config = dict(
    train_examples=15625,
    gain_aug_db=10,
    targets=['voice'],
    embedding_dim=64,
    activation='silu',
    channel_attention='se',
    depths=[4, 7, 4],
    optimizer='adamw',
    lr=0.0019,
    eps=1e-10,
    grad_clip=1.0,
    steps=15900,
    epochs=97.7,
    warmup_steps=470,
)
Rows from block 3, named by matrix and row number. Rows with one number belong to one channel. Each number is 50 + 15 x the weight over its row's rms, rounded and kept within 0 to 99. All counts start at 0. After the name is the row's rms in percent of the matrix's.
# convs0: expand pointwise conv (model.blocks.3.convs.0.weight, 384x96x1), inputs 0-95
# convs1: depthwise width-3 conv (model.blocks.3.convs.1.weight, 384x1x3), a 3 kernel
# convs2: project pointwise conv (model.blocks.3.convs.2.weight, 96x384x1, transposed), outputs 0-95
convs0.363 076:40 25 25 49 68 32 66 29 31 71 32 63 73 45 48 38 68 40 36 62 71 48 71 56 54 42 51 25 36 68 32 62 28 26 67 65 61 25 50 51 52 23 46 60 37 39 32 55 58 56 39 49 54 59 61 29 60 64 63 37 48 64 66 44 40 63 61 36 62 28 29 44 47 25 21 43 67 68 38 67 35 30 64 21 63 65 61 38 60 66 49 36 45 60 37 33
convs1.363 024:38 41 29
convs2.363 035:76 54 55 47 67 72 73 87 43 72 57 62 39 64 33 44 28 47 45 64 29 37 31 59 74 59 47 42 51 53 31 66 49 21 65 73 40 61 28 61 49 29 50 58 73 60 57 53 55 69 65 65 51 74 62 63 78 57 59 58 69 51 53 72 60 61 59 69 66 44 52 40 68 52 48 32 39 69 60 68 57 35 33 27 48 46 55 68 53 26 51 29 18 39 38 37
convs0.365 084:32 21 26 63 57 36 62 37 21 67 42 66 68 46 54 40 58 42 39 68 69 40 66 61 46 37 52 49 25 65 34 73 27 31 64 70 61 43 20 46 44 31 50 61 25 40 41 54 40 71 40 50 51 40 58 41 54 61 57 21 58 70 62 51 37 71 64 36 62 41 31 37 36 27 25 48 70 74 27 66 29 47 61 29 43 61 57 48 56 77 60 45 60 50 31 38
convs1.365 070:36 41 30
convs2.365 071:52 52 50 70 65 76 65 53 47 67 64 71 55 46 46 53 46 58 60 41 50 57 47 26 60 59 64 56 52 60 84 62 54 68 65 63 53 64 79 34 52 58 49 52 45 47 46 43 87 69 55 58 92 49 61 51 59 67 67 53 86 62 71 56 51 81 75 50 76 56 45 55 61 65 56 56 60 64 52 70 65 81 60 76 58 39 45 15 50 64 48 43 49 39 26 46
convs0.366 077:40 31 40 62 69 36 62 27 34 64 40 71 68 48 55 52 64 45 40 66 68 45 83 69 47 32 57 50 30 64 31 78 41 20 75 60 61 22 32 57 52 31 51 51 44 32 40 58 42 55 53 57 65 49 70 44 31 62 65 36 56 63 62 59 29 58 58 34 63 43 36 39 42 28 30 56 62 75 35 77 30 25 60 15 64 67 57 41 68 65 57 41 44 55 40 47
convs1.366 031:63 72 49
convs2.366 057:43 47 45 59 43 55 43 46 31 46 77 52 43 58 11 62 28 74 75 54 40 67 32 44 47 44 47 55 34 46 35 64 40 39 56 58 17 62 73 74 62 58 40 38 63 65 54 33 80 55 76 73 69 49 38 59 59 45 41 39 49 54 53 56 41 66 70 53 74 68 44 48 31 52 50 48 35 58 18 52 43 57 32 56 61 42 43 18 61 46 30 57 18 83 72 55
convs0.368 073:41 28 33 55 67 35 68 29 26 60 34 69 53 40 55 44 64 42 33 51 58 48 77 52 47 42 64 39 34 68 33 76 33 30 69 58 63 25 27 52 47 23 56 58 36 32 39 57 32 70 47 54 41 53 66 37 47 68 62 35 62 62 64 39 38 61 59 40 54 40 29 38 39 27 24 50 68 74 33 71 29 31 72 20 42 72 63 39 57 69 45 41 45 51 32 36
convs1.368 105:36 44 29
convs2.368 087:78 63 65 67 69 60 72 72 65 72 60 67 40 42 26 35 49 33 38 57 38 32 44 44 76 70 56 55 63 66 53 61 60 58 66 69 53 48 54 59 54 62 48 60 64 74 43 54 56 53 53 57 58 73 63 69 87 65 64 66 75 67 72 82 56 62 68 58 73 55 56 58 63 66 59 45 65 66 64 73 65 65 58 51 22 43 51 19 53 36 53 40 29 35 51 45
convs0.369 078:59 35 33 37 62 21 64 28 47 60 24 60 50 38 51 33 75 29 26 41 55 40 62 42 49 38 49 30 46 64 28 52 31 26 65 48 72 37 45 64 63 31 55 66 49 57 29 70 25 61 29 27 31 54 60 36 49 64 64 45 51 61 67 34 45 55 54 45 42 18 42 43 52 28 23 31 55 58 50 57 38 30 61 16 61 68 72 37 65 51 36 29 37 46 52 30
convs1.369 086:56 58 74
convs2.369 070:33 42 42 52 41 40 40 43 41 47 57 44 55 70 71 58 44 61 63 47 44 59 47 54 22 37 31 55 37 45 46 48 37 35 44 48 29 67 38 31 51 39 32 35 39 45 66 29 73 51 50 51 63 32 44 52 54 44 44 40 23 44 40 37 46 43 40 52 31 62 40 47 18 34 35 18 44 54 18 47 31 75 23 56 68 24 21 67 31 64 53 81 87 38 71 71
convs0.370 079:36 30 37 61 71 48 64 31 29 66 41 70 71 49 56 52 66 47 43 70 65 47 89 73 50 36 68 47 32 64 35 81 44 24 69 61 57 27 33 54 50 25 50 52 41 31 39 57 44 58 50 60 72 53 69 40 35 64 66 37 61 64 63 59 30 61 59 30 63 44 33 39 42 36 39 61 58 73 35 76 33 27 59 22 63 65 57 39 66 71 60 42 45 59 36 45
convs1.370 040:52 36 28
convs2.370 062:55 47 46 53 51 73 54 49 42 53 73 60 43 66 30 53 35 72 74 42 40 61 38 36 60 49 58 58 33 59 70 76 45 54 68 65 32 52 70 49 53 54 44 49 48 37 46 35 86 81 69 74 90 57 48 57 68 60 54 42 65 70 71 68 37 81 79 45 78 70 40 54 40 54 44 69 47 73 28 66 46 59 46 70 46 57 55 33 64 54 42 47 23 70 55 38
convs0.371 080:38 32 38 61 69 46 64 40 31 68 44 73 81 54 57 52 59 50 48 72 77 50 77 68 50 38 67 45 29 67 31 81 38 31 75 64 53 32 24 49 48 26 53 51 39 37 43 53 45 65 49 60 68 53 63 40 43 63 59 37 65 65 64 59 37 67 65 35 68 42 36 40 40 29 28 68 64 77 36 82 32 39 62 25 65 65 52 48 60 69 59 44 49 53 34 44
convs1.371 046:58 73 59
convs2.371 077:39 46 42 64 49 54 44 49 41 47 72 51 47 77 43 57 32 63 71 55 47 60 36 57 34 43 40 55 43 32 35 50 43 41 45 38 25 74 70 34 56 88 35 42 66 91 63 37 67 35 60 52 55 38 39 49 52 44 44 39 52 42 50 72 25 50 47 28 52 47 29 27 29 38 37 16 42 64 21 62 36 73 32 30 52 29 33 19 56 43 28 56 50 40 68 58
convs0.372 085:43 24 27 49 64 30 66 25 18 63 34 65 61 37 46 39 61 41 34 58 63 45 75 53 47 38 54 34 28 65 32 64 29 26 63 56 63 30 31 56 57 34 49 59 33 39 37 57 36 59 39 47 38 53 58 31 56 64 58 29 57 58 62 41 35 60 57 32 55 30 29 38 38 26 23 34 63 70 28 60 29 38 66 16 52 70 64 35 61 70 43 42 46 57 33 34
convs1.372 029:31 42 35
convs2.372 046:73 55 52 60 73 52 65 78 54 70 71 73 40 66 53 46 29 38 41 55 33 39 37 58 62 55 35 54 58 38 45 59 55 55 59 45 49 62 57 61 58 37 37 56 73 77 62 63 62 57 69 55 39 80 58 75 72 54 56 59 58 48 52 89 33 40 52 39 70 57 48 43 60 52 55 19 35 70 54 78 54 44 28 28 20 19 44 19 45 29 51 30 40 35 42 49
convs0.373 072:38 33 41 64 72 45 66 32 31 67 38 73 64 46 53 50 65 48 43 65 60 46 79 70 48 33 61 48 29 67 34 79 42 24 75 64 61 24 37 51 49 32 56 56 43 37 39 58 44 60 50 58 64 52 70 39 40 67 67 36 58 69 66 58 31 62 62 31 68 43 36 38 42 29 35 58 63 79 35 79 29 28 63 19 55 70 61 41 67 65 56 40 43 54 33 42
convs1.373 064:59 61 72
convs2.373 069:31 47 46 39 35 45 38 44 39 35 70 40 44 65 51 60 31 67 69 40 39 63 39 45 29 42 42 50 34 43 46 56 35 29 52 45 04 67 47 53 65 69 32 23 55 43 69 22 69 43 64 61 60 33 36 40 22 40 36 34 36 55 45 60 30 63 62 42 63 60 39 39 26 37 36 34 44 59 17 51 36 57 49 55 77 37 28 59 57 41 26 71 53 78 66 68
convs0.374 072:39 31 35 57 72 36 66 29 31 70 37 72 79 51 56 48 67 47 44 64 75 46 77 68 45 31 61 45 30 66 39 75 40 23 74 63 59 30 36 50 49 27 46 55 41 38 38 59 52 67 48 61 72 52 70 50 46 66 66 36 57 67 66 63 33 61 62 38 68 44 35 41 39 25 29 57 60 75 32 76 27 34 60 28 58 60 59 48 60 69 60 40 47 54 36 42
convs1.374 054:33 41 32
convs2.374 065:54 52 57 60 60 73 65 63 53 62 61 67 34 45 22 42 43 45 52 30 31 44 45 11 77 54 64 48 44 59 63 67 51 54 68 57 30 44 66 62 61 79 34 46 68 69 53 50 67 59 57 55 68 54 63 46 35 66 63 45 59 70 71 78 24 64 65 35 77 48 42 43 40 55 49 55 60 80 38 79 48 67 67 67 61 31 52 15 66 29 41 34 33 53 43 45
convs0.375 075:37 31 34 66 67 36 65 35 27 66 41 71 65 55 49 42 59 42 43 63 64 46 73 60 51 40 64 45 31 71 36 83 32 29 72 69 60 32 22 52 52 31 54 58 40 34 41 59 40 66 44 55 64 46 62 35 49 65 59 30 63 69 67 51 37 70 65 42 60 39 36 35 36 27 25 51 69 77 29 75 30 42 65 21 55 67 57 38 50 71 50 41 50 50 30 40
convs1.375 100:37 42 29
convs2.375 093:69 57 58 72 69 59 70 65 59 71 62 72 43 32 27 45 45 45 45 51 39 44 45 38 66 64 52 58 58 62 46 63 60 61 66 68 52 47 67 60 55 61 46 58 59 72 43 55 58 57 64 60 67 78 63 75 85 63 62 67 71 69 72 81 53 62 71 51 77 60 56 58 61 66 57 43 66 72 61 76 60 61 60 43 28 43 50 03 62 36 53 41 28 36 56 45
convs0.376 076:35 49 52 56 74 43 66 49 39 70 43 78 84 64 62 52 62 55 54 77 80 54 85 85 45 43 75 51 41 68 42 81 49 45 80 62 50 33 38 40 35 33 49 54 42 42 40 49 54 72 52 65 77 57 68 46 45 71 62 53 60 74 71 71 49 67 67 43 71 43 46 37 43 45 42 46 59 81 46 86 41 44 56 39 55 62 53 48 55 69 62 46 46 49 37 42
convs1.376 039:46 37 28
convs2.376 063:28 52 56 82 56 60 57 63 47 57 70 68 37 61 32 52 38 56 67 51 33 61 40 39 41 59 57 60 44 48 55 68 53 57 65 50 26 43 66 62 63 78 37 49 74 62 44 51 65 59 67 64 95 51 59 70 58 62 60 41 43 65 59 72 34 61 57 35 72 53 43 39 44 52 45 49 54 69 31 66 45 72 48 61 62 47 63 09 66 39 18 27 16 70 58 39
convs0.377 081:33 27 31 60 66 37 66 36 26 65 35 62 68 60 47 45 63 50 52 69 63 50 76 64 46 36 55 49 24 71 42 86 35 43 68 70 50 35 26 52 46 33 47 59 33 39 41 51 44 55 44 49 69 48 62 35 38 67 59 29 52 71 68 58 34 68 64 34 60 43 34 33 26 31 31 42 65 76 23 74 26 43 61 34 61 63 56 48 54 77 60 49 57 59 28 37
convs1.377 030:75 56 54
convs2.377 059:17 41 40 50 46 55 49 45 37 50 59 52 42 61 61 53 40 63 69 36 40 55 43 42 33 43 61 52 31 57 45 66 35 47 62 60 06 65 39 67 55 16 25 29 46 36 62 20 80 61 61 65 68 43 45 67 42 51 46 37 35 57 54 52 40 63 57 47 61 63 37 43 34 37 36 58 50 65 22 61 35 53 44 62 70 18 28 49 27 48 32 72 69 73 80 67
convs0.378 072:35 39 47 67 74 44 67 33 35 66 40 74 71 57 61 55 63 52 49 72 66 50 76 79 43 40 69 52 31 67 34 79 47 40 76 65 57 22 39 48 44 28 54 52 44 41 48 57 54 68 59 63 55 50 72 48 41 66 66 40 65 70 66 65 32 63 66 35 77 46 36 36 36 37 38 65 61 78 33 81 30 32 61 28 59 67 58 48 63 66 60 45 48 49 33 46
convs1.378 052:32 54 32
convs2.378 078:55 52 51 67 58 55 50 63 61 51 65 60 36 58 29 50 43 56 61 43 34 56 34 46 45 51 43 45 44 48 54 63 49 48 63 54 25 53 71 68 76 98 29 45 77 92 48 46 64 47 58 50 76 63 52 61 66 54 56 51 42 61 62 74 22 52 56 34 66 44 37 40 29 36 37 27 51 76 24 73 32 70 39 45 53 41 55 25 60 37 23 39 27 70 63 45
convs0.379 085:40 25 25 63 57 35 59 34 27 55 39 63 56 44 46 37 49 40 38 53 47 39 58 49 43 39 52 35 26 63 23 79 25 30 71 62 63 37 21 59 54 43 54 58 40 46 43 66 21 42 39 33 54 39 46 26 50 53 46 23 56 58 59 72 36 63 59 38 62 19 35 33 34 26 23 35 66 76 24 70 34 44 58 21 54 60 59 44 58 70 45 41 54 57 39 40
convs1.379 027:68 46 69
convs2.379 064:33 51 58 64 51 26 51 49 44 58 72 62 48 75 77 54 34 61 61 43 39 55 47 53 24 40 37 63 40 44 57 61 53 37 57 61 34 67 44 36 32 59 41 38 40 49 69 33 74 82 72 69 75 39 48 66 58 51 48 46 31 60 55 53 37 44 40 41 41 68 43 49 13 44 42 03 44 75 17 69 27 70 29 45 51 36 31 29 35 43 46 62 45 48 55 61
convs0.380 074:41 22 26 58 62 33 63 34 29 67 36 62 68 37 50 40 60 38 37 58 67 39 67 53 52 32 54 42 24 64 30 72 25 26 66 66 62 38 33 62 55 37 54 61 33 40 39 58 33 62 41 47 61 43 59 35 61 63 59 22 59 63 58 42 32 62 55 34 52 32 35 42 41 21 19 46 64 73 29 66 27 37 60 14 55 66 61 42 67 70 50 41 52 51 37 39
convs1.380 042:44 64 71
convs2.380 054:58 54 56 57 43 38 46 56 58 37 79 51 50 67 74 51 35 67 66 74 46 55 45 58 36 52 32 59 50 41 57 56 54 24 51 33 15 76 58 50 54 72 25 43 50 82 66 29 71 57 67 64 50 38 36 54 54 45 40 46 37 41 44 44 45 32 35 58 26 58 39 48 34 55 49 00 50 65 32 63 42 62 40 43 43 28 30 42 22 48 43 57 77 23 38 56