Weights of a small audio embedding model.
Model: 2.46M parameters, norm groupnorm, depths [4, 7, 4].
Training: 15900 steps, held-out accuracy 99%.
Data: trained on read English sentences (LibriTTS-R), 15625 training examples.
Rows from block 3 of a small audio embedding model, named by matrix and row number. Rows with one number belong to one channel. Each number is 500 + 25 x the weight over its row's rms, rounded and kept within 0 to 999. All counts start at 0. Numbers have three digits each. After the name is the row's rms in percent of the matrix's.
After each channel's rows are labels from the 100 clips, of 14976, where the channel reaches its highest value: "top examples" is what is common among them. Only what is clearly more common there than usual is listed. The data: read English sentences (LibriTTS-R). In brackets: how many of the 100.
# convs0: expand pointwise conv (model.blocks.3.convs.0.weight, 384x96x1), inputs 0-95
# convs1: depthwise width-3 conv (model.blocks.3.convs.1.weight, 384x1x3), a 3 kernel
# convs2: project pointwise conv (model.blocks.3.convs.2.weight, 96x384x1, transposed), outputs 0-95

convs0.210 071:486471466457529436510453485513453524508514522486542502494496528502532487500466502478489519481515477474543482494472477496492431457519462486462484486529480487476484527512515532524478511529546469502511511514483462486481489475476438489516488518490481501468515499526512481523510496508502508469
convs1.210 142:520526528
convs2.210 062:478502501496477541488515503490473455494519523506498503498497496503493515464495494481500509499478493463473527530513421452473494535496501467520514480498486503472489483498519477480512475468467471507492488495492474489485492457474550517471498473471456507510490496482562453493535524545461439527
top examples: voice: male (88)

convs0.241 082:472470486518491505513507465523474496536532531490505536530521519508498518481500534504473527510522488510495541493493447471467464506513457473502475536547481520528489495517499512490470539535513519518536533506535515474500471476482523544518468494472551520535484510503528457526526524540488467484
convs1.241 029:538489517
convs2.241 133:498518517489486479481490511482545504487534510527469531532486479525476488487505478534509471509502517503497476439531505506525491448461506527528449543525541526524496476530520481477506474494490499505483482518475539518519487516514490478519479506506503471508500450458501497485467542499500582535
top examples: voice: male (100)

convs0.260 083:474468486517493506514505463524473496537531527491503536530523520509498521484500536505472526510518487511494542492499444472467471507513459475506473536546481521524490495517493512489467537535513520518536532502535516473498471475479528542515469496472550519538483509500527456526525525537489464483
convs1.260 033:541488509
convs2.260 137:496518517491485481482490511483545505485534509527468530532485478524476486486505478534509471508502517499497478440533504504524490448461504527530448544525540527526494477528519481477505474496490499504484483517477539517518485514514492480519477506505504473508501448455500494484469546502498581537
top examples: voice: male (100)

convs0.186 140:466470477521507484513483463521476505528550535485516526523531522504517515484491517500470525496528478492516529489496442467462463497512457475489482522528478505517480501507491518500468519527522534503532529492530490479486468475475483526521463513476540513497491507511555438534521522549487479482
convs1.186 068:534526506
convs2.186 080:521488490480488517488495484479459477495451446478521479468503512479518490548481509468481503472485484483485494530475507508513538550540512481471536451456459477469497495459446503501478512487487483470501498470498472486492510496496512492469504473502476514485528563545501496513487475473532477463
top examples: voice: female (82)

convs0.328 071:481461472502496459516458464515449479513518521466528499490514497494503496497483504470469527484501470483496542519484425496490474490521464472475499461521442469480496497463523507499462496532517507495530521487521466469490479468455477544495469468477516522475492513528511479512485502524495485466
convs1.328 069:469488472
convs2.328 069:531523519554521525535512519535531531498522487501473504509518482493488509509515516517516511511522528510514548498515492477481518519492504506516495531515541531545524510514541508505524526531524565499525528509547516506494505515516514519548494541518567505520449490492463526499515477477460458486
top examples: voice: female (88)

convs0.240 085:473471487518492505513506465522475497532534530491504536530518519506498518481500534507471526510522488511496541492495445472465467507513458475504475535548482520525488496518497512490469538534514523520536532506534516475500471475481527542519468498472551519538481509502527457527528524541487467484
convs1.240 030:539490515
convs2.240 132:498518516485485477480490512481544502485531507527470530531484478524476486488506476534510470507501517500497474440531505511529492448462508529528450542524540526519496475528518480477506473492489496505480480518473538518519487514514490478518479505506501471507503452459502498484464541498502583534
top examples: voice: male (100)

convs0.357 076:478470479523537487522460467530478534528498506493526489479525518491544531501468515493468526472546485453540527523455464505501465504510484478478517489516493510523500533488483525528478511526523516470517513476524485478482484463470508522541474545466462517443507525515485522525509480490505470487
convs1.357 073:518519534
convs2.357 078:466496492488473501477489478479534486494529520514471531534493488523486502460481479507475483493507481472498492430523503502521520466458514488533460542504528527519475479495474487479469473503491511474509500494506526490485449479485496483518433500477517474509553473460505512489466537505543544536
top examples: voice: female (84)

convs0.323 072:484461472507499460516456468516442489511519525466530500492508496492505496495481500477469527485503470483504542520484426494490465490527462474477501462521441473485490506481518510502460500537522513497531524490520473466493479466456470546496469477472519518475486508526508479514493503523490485465
convs1.323 086:464483484
convs2.323 088:497522521569513524526491505525535530504519507512474510513527485503489517468506511526511504512520528502509539502499499456466516517494487480512503549532542537558505513521533506505513510531519552489528530498547528508503477515521509519542469527507564502526470496490452531510514484478473468495
top examples: voice: female (87)

convs0.67 106:481474494509478500491501468503478482510541528499488548549516503533496508469495516511473501526515493513489519465517449471466469482506462475521450523530486531507482478535486492476470519513491528515523518514527520481486471482486491519508468479474545490543483460484544444525517541541472487490
convs1.67 046:527511532
convs2.67 114:529519516524515513504507527514536531512516489514494509514488499512493466529506474519511484540512517528520496456520533501519505427472504537509467552526536520559522514537540508513518484521516523503501501508511534521533503510512514508534484526509531494533487457479458496459471507469506562520
top examples: voice: male (99)

convs0.282 068:479453472509498501517503466530480486553534510463510500504532533491484512498496539484461525497513463500495549511509454504493476515516470492497496531527462506518492483496504513490446542521507493504537533498540474469485478470460529544512463495479550518507546501497524462524490512531511472481
convs1.282 018:499543493
convs2.282 140:502523522522490498494499515498547514485536504528464529531483474523474478488507484537510476516504521507497493455536502489513486445463499517533453553536545535545497485533524486482508476513500514501492491513498540517518488516517494490528476513507528476516484437452479489482491540508486549536
top examples: voice: male (100)

convs0.96 060:501532521546502524494475510529513519504499489506476521510491511494494485498507482520547486562483553525487519499566485470486494511510494496523491522491504508541489519500505499500524489529522526529521518539523527523516510561576497495477522480550510458560494496461495486498534509504491476523
convs1.96 051:458501491
convs2.96 073:529504512541525537504565520509493513512531529488543484492517522499530509516539531502516514535500507538508509505461505448447476473515487480465518502516496506518536528535528520526531507517529501536515509524510502521526554536512530492483582508528509509524496495519484480484501483519506513490
top examples: voice: female (91)

convs0.65 108:478473496507479505490498467509476485514540525505489546547517504535498509475496509509473500533511495518490522467518454470468471480507465476523450529526485530513484480537481492476467519516489530517523519515527527483488475484488494519507468477478544487550486458483543441524522539538474485489
convs1.65 047:515509540
convs2.65 116:532519515527515510505509525514536529508521496513495509514488497513493471529507474518512486547512518526519499454523529494508502422470496536510465554523535520555523515537540509513518486524518523501506505507510533523531502506511518510534481527506530494539481449474464493470482511474499556524
top examples: voice: male (93)

convs0.160 159:464474476519514477514475467527478512540558535487516522523538532507517526478483513493472524492524479485516530493494455465464469492512462476488488550518479499535474503498491517504469510528522537492529526486528493479483470477477479525521466512478539511491498505510545450530525515542482478483
convs1.160 105:539518505
convs2.160 113:520482489485500500497502492488457482496457460477532478469502514477524494539493520466489516478491485490495499542461503504499516560547508467464545455474459475467501509464462512512485511493497488486502501485495470489492511497495506506464514476499478525485519573553499502516499459473510451456
top examples: voice: female (87)

convs0.103 078:467460472511505472512477455510479505516557518488512509512530510516525515479489526493465526475543473485523519493485414499492448479502460480492484466514481500484485493495501510494461523517515503489525522493525475475489467471463483522530458523469510517467533494506528454533490517540497500486
convs1.103 027:493535525
convs2.103 070:469508505530499475518480475512542522507557540514465520525539492511491538469500504528501495491513516466500514475515479446458469500485462484531489533529542534533467504511532496493484516512506538496508506506510520491473465486490442508545453526478532490489492473474509503528529500531464474505
top examples: voice: male (75)

convs0.204 179:506486486510537490534495498537456519504479486447557461467495511462511490504490510471497522490514484491525522536474523521513492512537503497440539504502445465503510535478496537554497511528531501498515518485522449489498504488481507524517502513494494524494511518558489519501496449480508486447
convs1.204 255:476477472
convs2.204 137:534533534512488532496534537493524488483486466519475510509478471514469469544526492521534489523480530532487512473511482541543523485471544530520485507525526522514535492520523484485533513503491502533507506529520517539535537525528529513497528496525520516516514488484470515443468514453531533519
top examples: voice: male (90)

convs0.200 123:469465472512509468516469462513478513514534535483509506506520516500516514474477517495460529471543469479528522496486447484469465497514460480488497486519482500497464498501500518502458520522526528478532527481524482466470462467464472524529455527462507518470494508517532472542516505547483483481
convs1.200 027:501528533
convs2.200 052:539502499469505467477496522479471491493426476485530479467480501484508469549521510500519482496485508496490453491456468529507428492514514497472515416489483474456517499492459488504522500503508493485474483488497476489506549491490486511472536496513481528485521509526502510459472484473521492492
top examples: voice: female (93)

convs0.221 171:508490491516535498535501500537458520504478485448554457465495512461510489508497507471500520493517489492526523539473527522513488512539502495440543507500448466505511535478493536552498510528530500501516520488526450493501508491486510526518504516498493524500515515558488517503497446479507483450
convs1.221 256:473478475
convs2.221 143:537531532507490527493536539489523488483483464517481510508477470513471469545529490520535488525479530529487506473507483545546522482474546534516485503522524520512536491523523484486533512498492498532502501530512516537534542525525531510494532496524516513514517489485474515443465512454531535516
top examples: voice: male (89)

convs0.198 130:470461468506516460519465461518476515519527526478513497498518523493516509474474519491459528468540467472529520503482451495482468500517460480483505488509479492501468501492490521507456518521526522475527522474519478463468463465462466523531457528462501520465500509522530480540519499535492483478
convs1.198 049:478478469
convs2.198 040:510495495502512545517530515510467502509502503488541478485514516494530514540518538481506521514495501542499500511457479472481469477507495481484517463496486484494547523508485519521499539534540509504524536492551474491517547488492556530485540504516474566545524481514547484489519471517520461503
top examples: voice: female (96)

convs0.169 085:537521529532508533529541531520487482483478472467518463467472476462467472515534501493524527507496523508481521540480490535533510543538537505474546465488482508515527520492491533525523522517526499521528532532529487526510523518530516534498521501527503531508519520531482522484479471478533473474
convs1.169 430:485474468
convs2.169 203:530537536533494531514528535509530510473489479519470511507472461510467468530534511533543504530492536535493516485520477519528502488471523514528482516532533531513529505535531492488538522517506512538519519535524529536535536526529530525510530504531532524528488483470486491457482515487494504523
top examples: voice: male (97)

convs0.74 085:513502503518526511524505516521473505496477472470528438450496515465520486512502507482508515501527500496511512543457510557559476517528527478461540463466470464507512528456471527534511515518522506506518518497519461506505514503502506518531516512509494516503520517539463534491508455462521479465
convs1.74 156:510492541
convs2.74 158:469456458487510473485462462496484507535516517477534485492524562490550518477461482481450487478515461479518480487504530483478494472510470494496486508471465458484459496477477503504441478483492494462472477467482482464469481470474475483505456508472492485474514485486514499520506516519501518517
top examples: voice: female (95)

convs0.94 096:507495496517527513526506506520470506503477471469528437448501516464519487510503510478503517498528493494512512540455497555550473516528528479461541460464470458505508528450462526532505514516521509502516517489519453497500509496493509517528509516502491518504516517539469524500515456466520479466
convs1.94 178:511506542
convs2.94 178:469459458488514471486462463501480512536512514478536484489521557487543516480462484478454488475519462481519480491499532489479496471515470495488491509471463459487461500476477509508445479484496495462471475466482480462469477465466468480507453509463494483467510485495511496519505509517500516514
top examples: voice: female (95)

convs0.77 113:477473494501481499493499467507473486515542529503490549551517506537498513475496512509475505522515493518490522465512452467465469480503462475520448528527482526512481478537483493475470516517494534517521517509525524479489475483485494521508468480476545494544484466488541446525520541540472487488
convs1.77 050:509500542
convs2.77 117:529518515524515509504505527512535528509509488511497506512484499510494464529507473516510486550512516525520492456519532496511500422473495539507468552522534519556520515536539510513514490523517518500504502506508534519534504508509511510534482526507540498537477448475454486469481510476495558522
top examples: voice: male (88)

convs0.268 097:467470481520495499516499465523474500529538534482506530526520517498503521476494529505469528503529484499504542495488448473466468511519459475496482528546476509527478498509498514493465532534515520507536532498534509470493466474478518541526464505470544522518484514509529459532530520545483467480
convs1.268 032:539509516
convs2.268 133:498518517485485477479490512480544502485533508527470530532484479525477487487506477535510471507501518501497474439531503510528491449461508527528449542525540526517496475528519481476506473492489496506481480519473539518519486515514490477517480504506499470507502453459504497484465541499502579534
top examples: voice: male (100)

convs0.297 071:480462469505501470513469461515451481512513514465525489481517502492511494501488511460467528477505469490497543522474432506494466494519468469472508467515442467486496495460515501499461499524512515498532524479531457463484480470453487546497467473477512526474503514528511484514480497521496484467
convs1.297 007:485465520
convs2.297 058:520531525535500526517510505516551511489556492523450524530510471506468510499503497538513488501508528498497538469536462488503502488476514509537466562527553542535510490515532484479519502518504551490516513509524531498484490502507502508542482529501555476509460475478468520470482508484476504496
top examples: voice: male (98)

convs0.211 074:484462469479520462521462475522471502529495516474530475469507537487511500482476512467477514463533463463512501519485514514499444491510457485467514522519470471486493516468508528521474520514525493482508504463502444467475482459455486521523485498476480529474488516548519498528509471518505480457
convs1.211 051:469491472
convs2.211 061:523508504530524526520518523524484509528496478471518449454520515463509504549502474483510497497494503523516509553476542529518487493515521511477540505473485478535519529485527517527515497490515513513476483507509480518519552510511540480497542511524546497508509514531520551454494463439538505480
top examples: voice: female (93)

convs0.312 072:486453477494493483519487459493457487496505506473515483475493494496506482503499520465473533472514467471496527522463455526510450511513474472487510453529460475453508490458509500495465504514506477485528522473523452451477484465448493543511476485479474537472514517526496495518466493515503485472
convs1.312 075:466487477
convs2.312 071:534525518546520520523525519531522526493550490499475498502519476490482509524522492519519491514510529521505519511499485467464497505512492497506515531505524522523523513528577507507524529520530568493521526497540502496493510522518503497541505539522540492514436495505490532498534474477437471482
top examples: voice: female (91)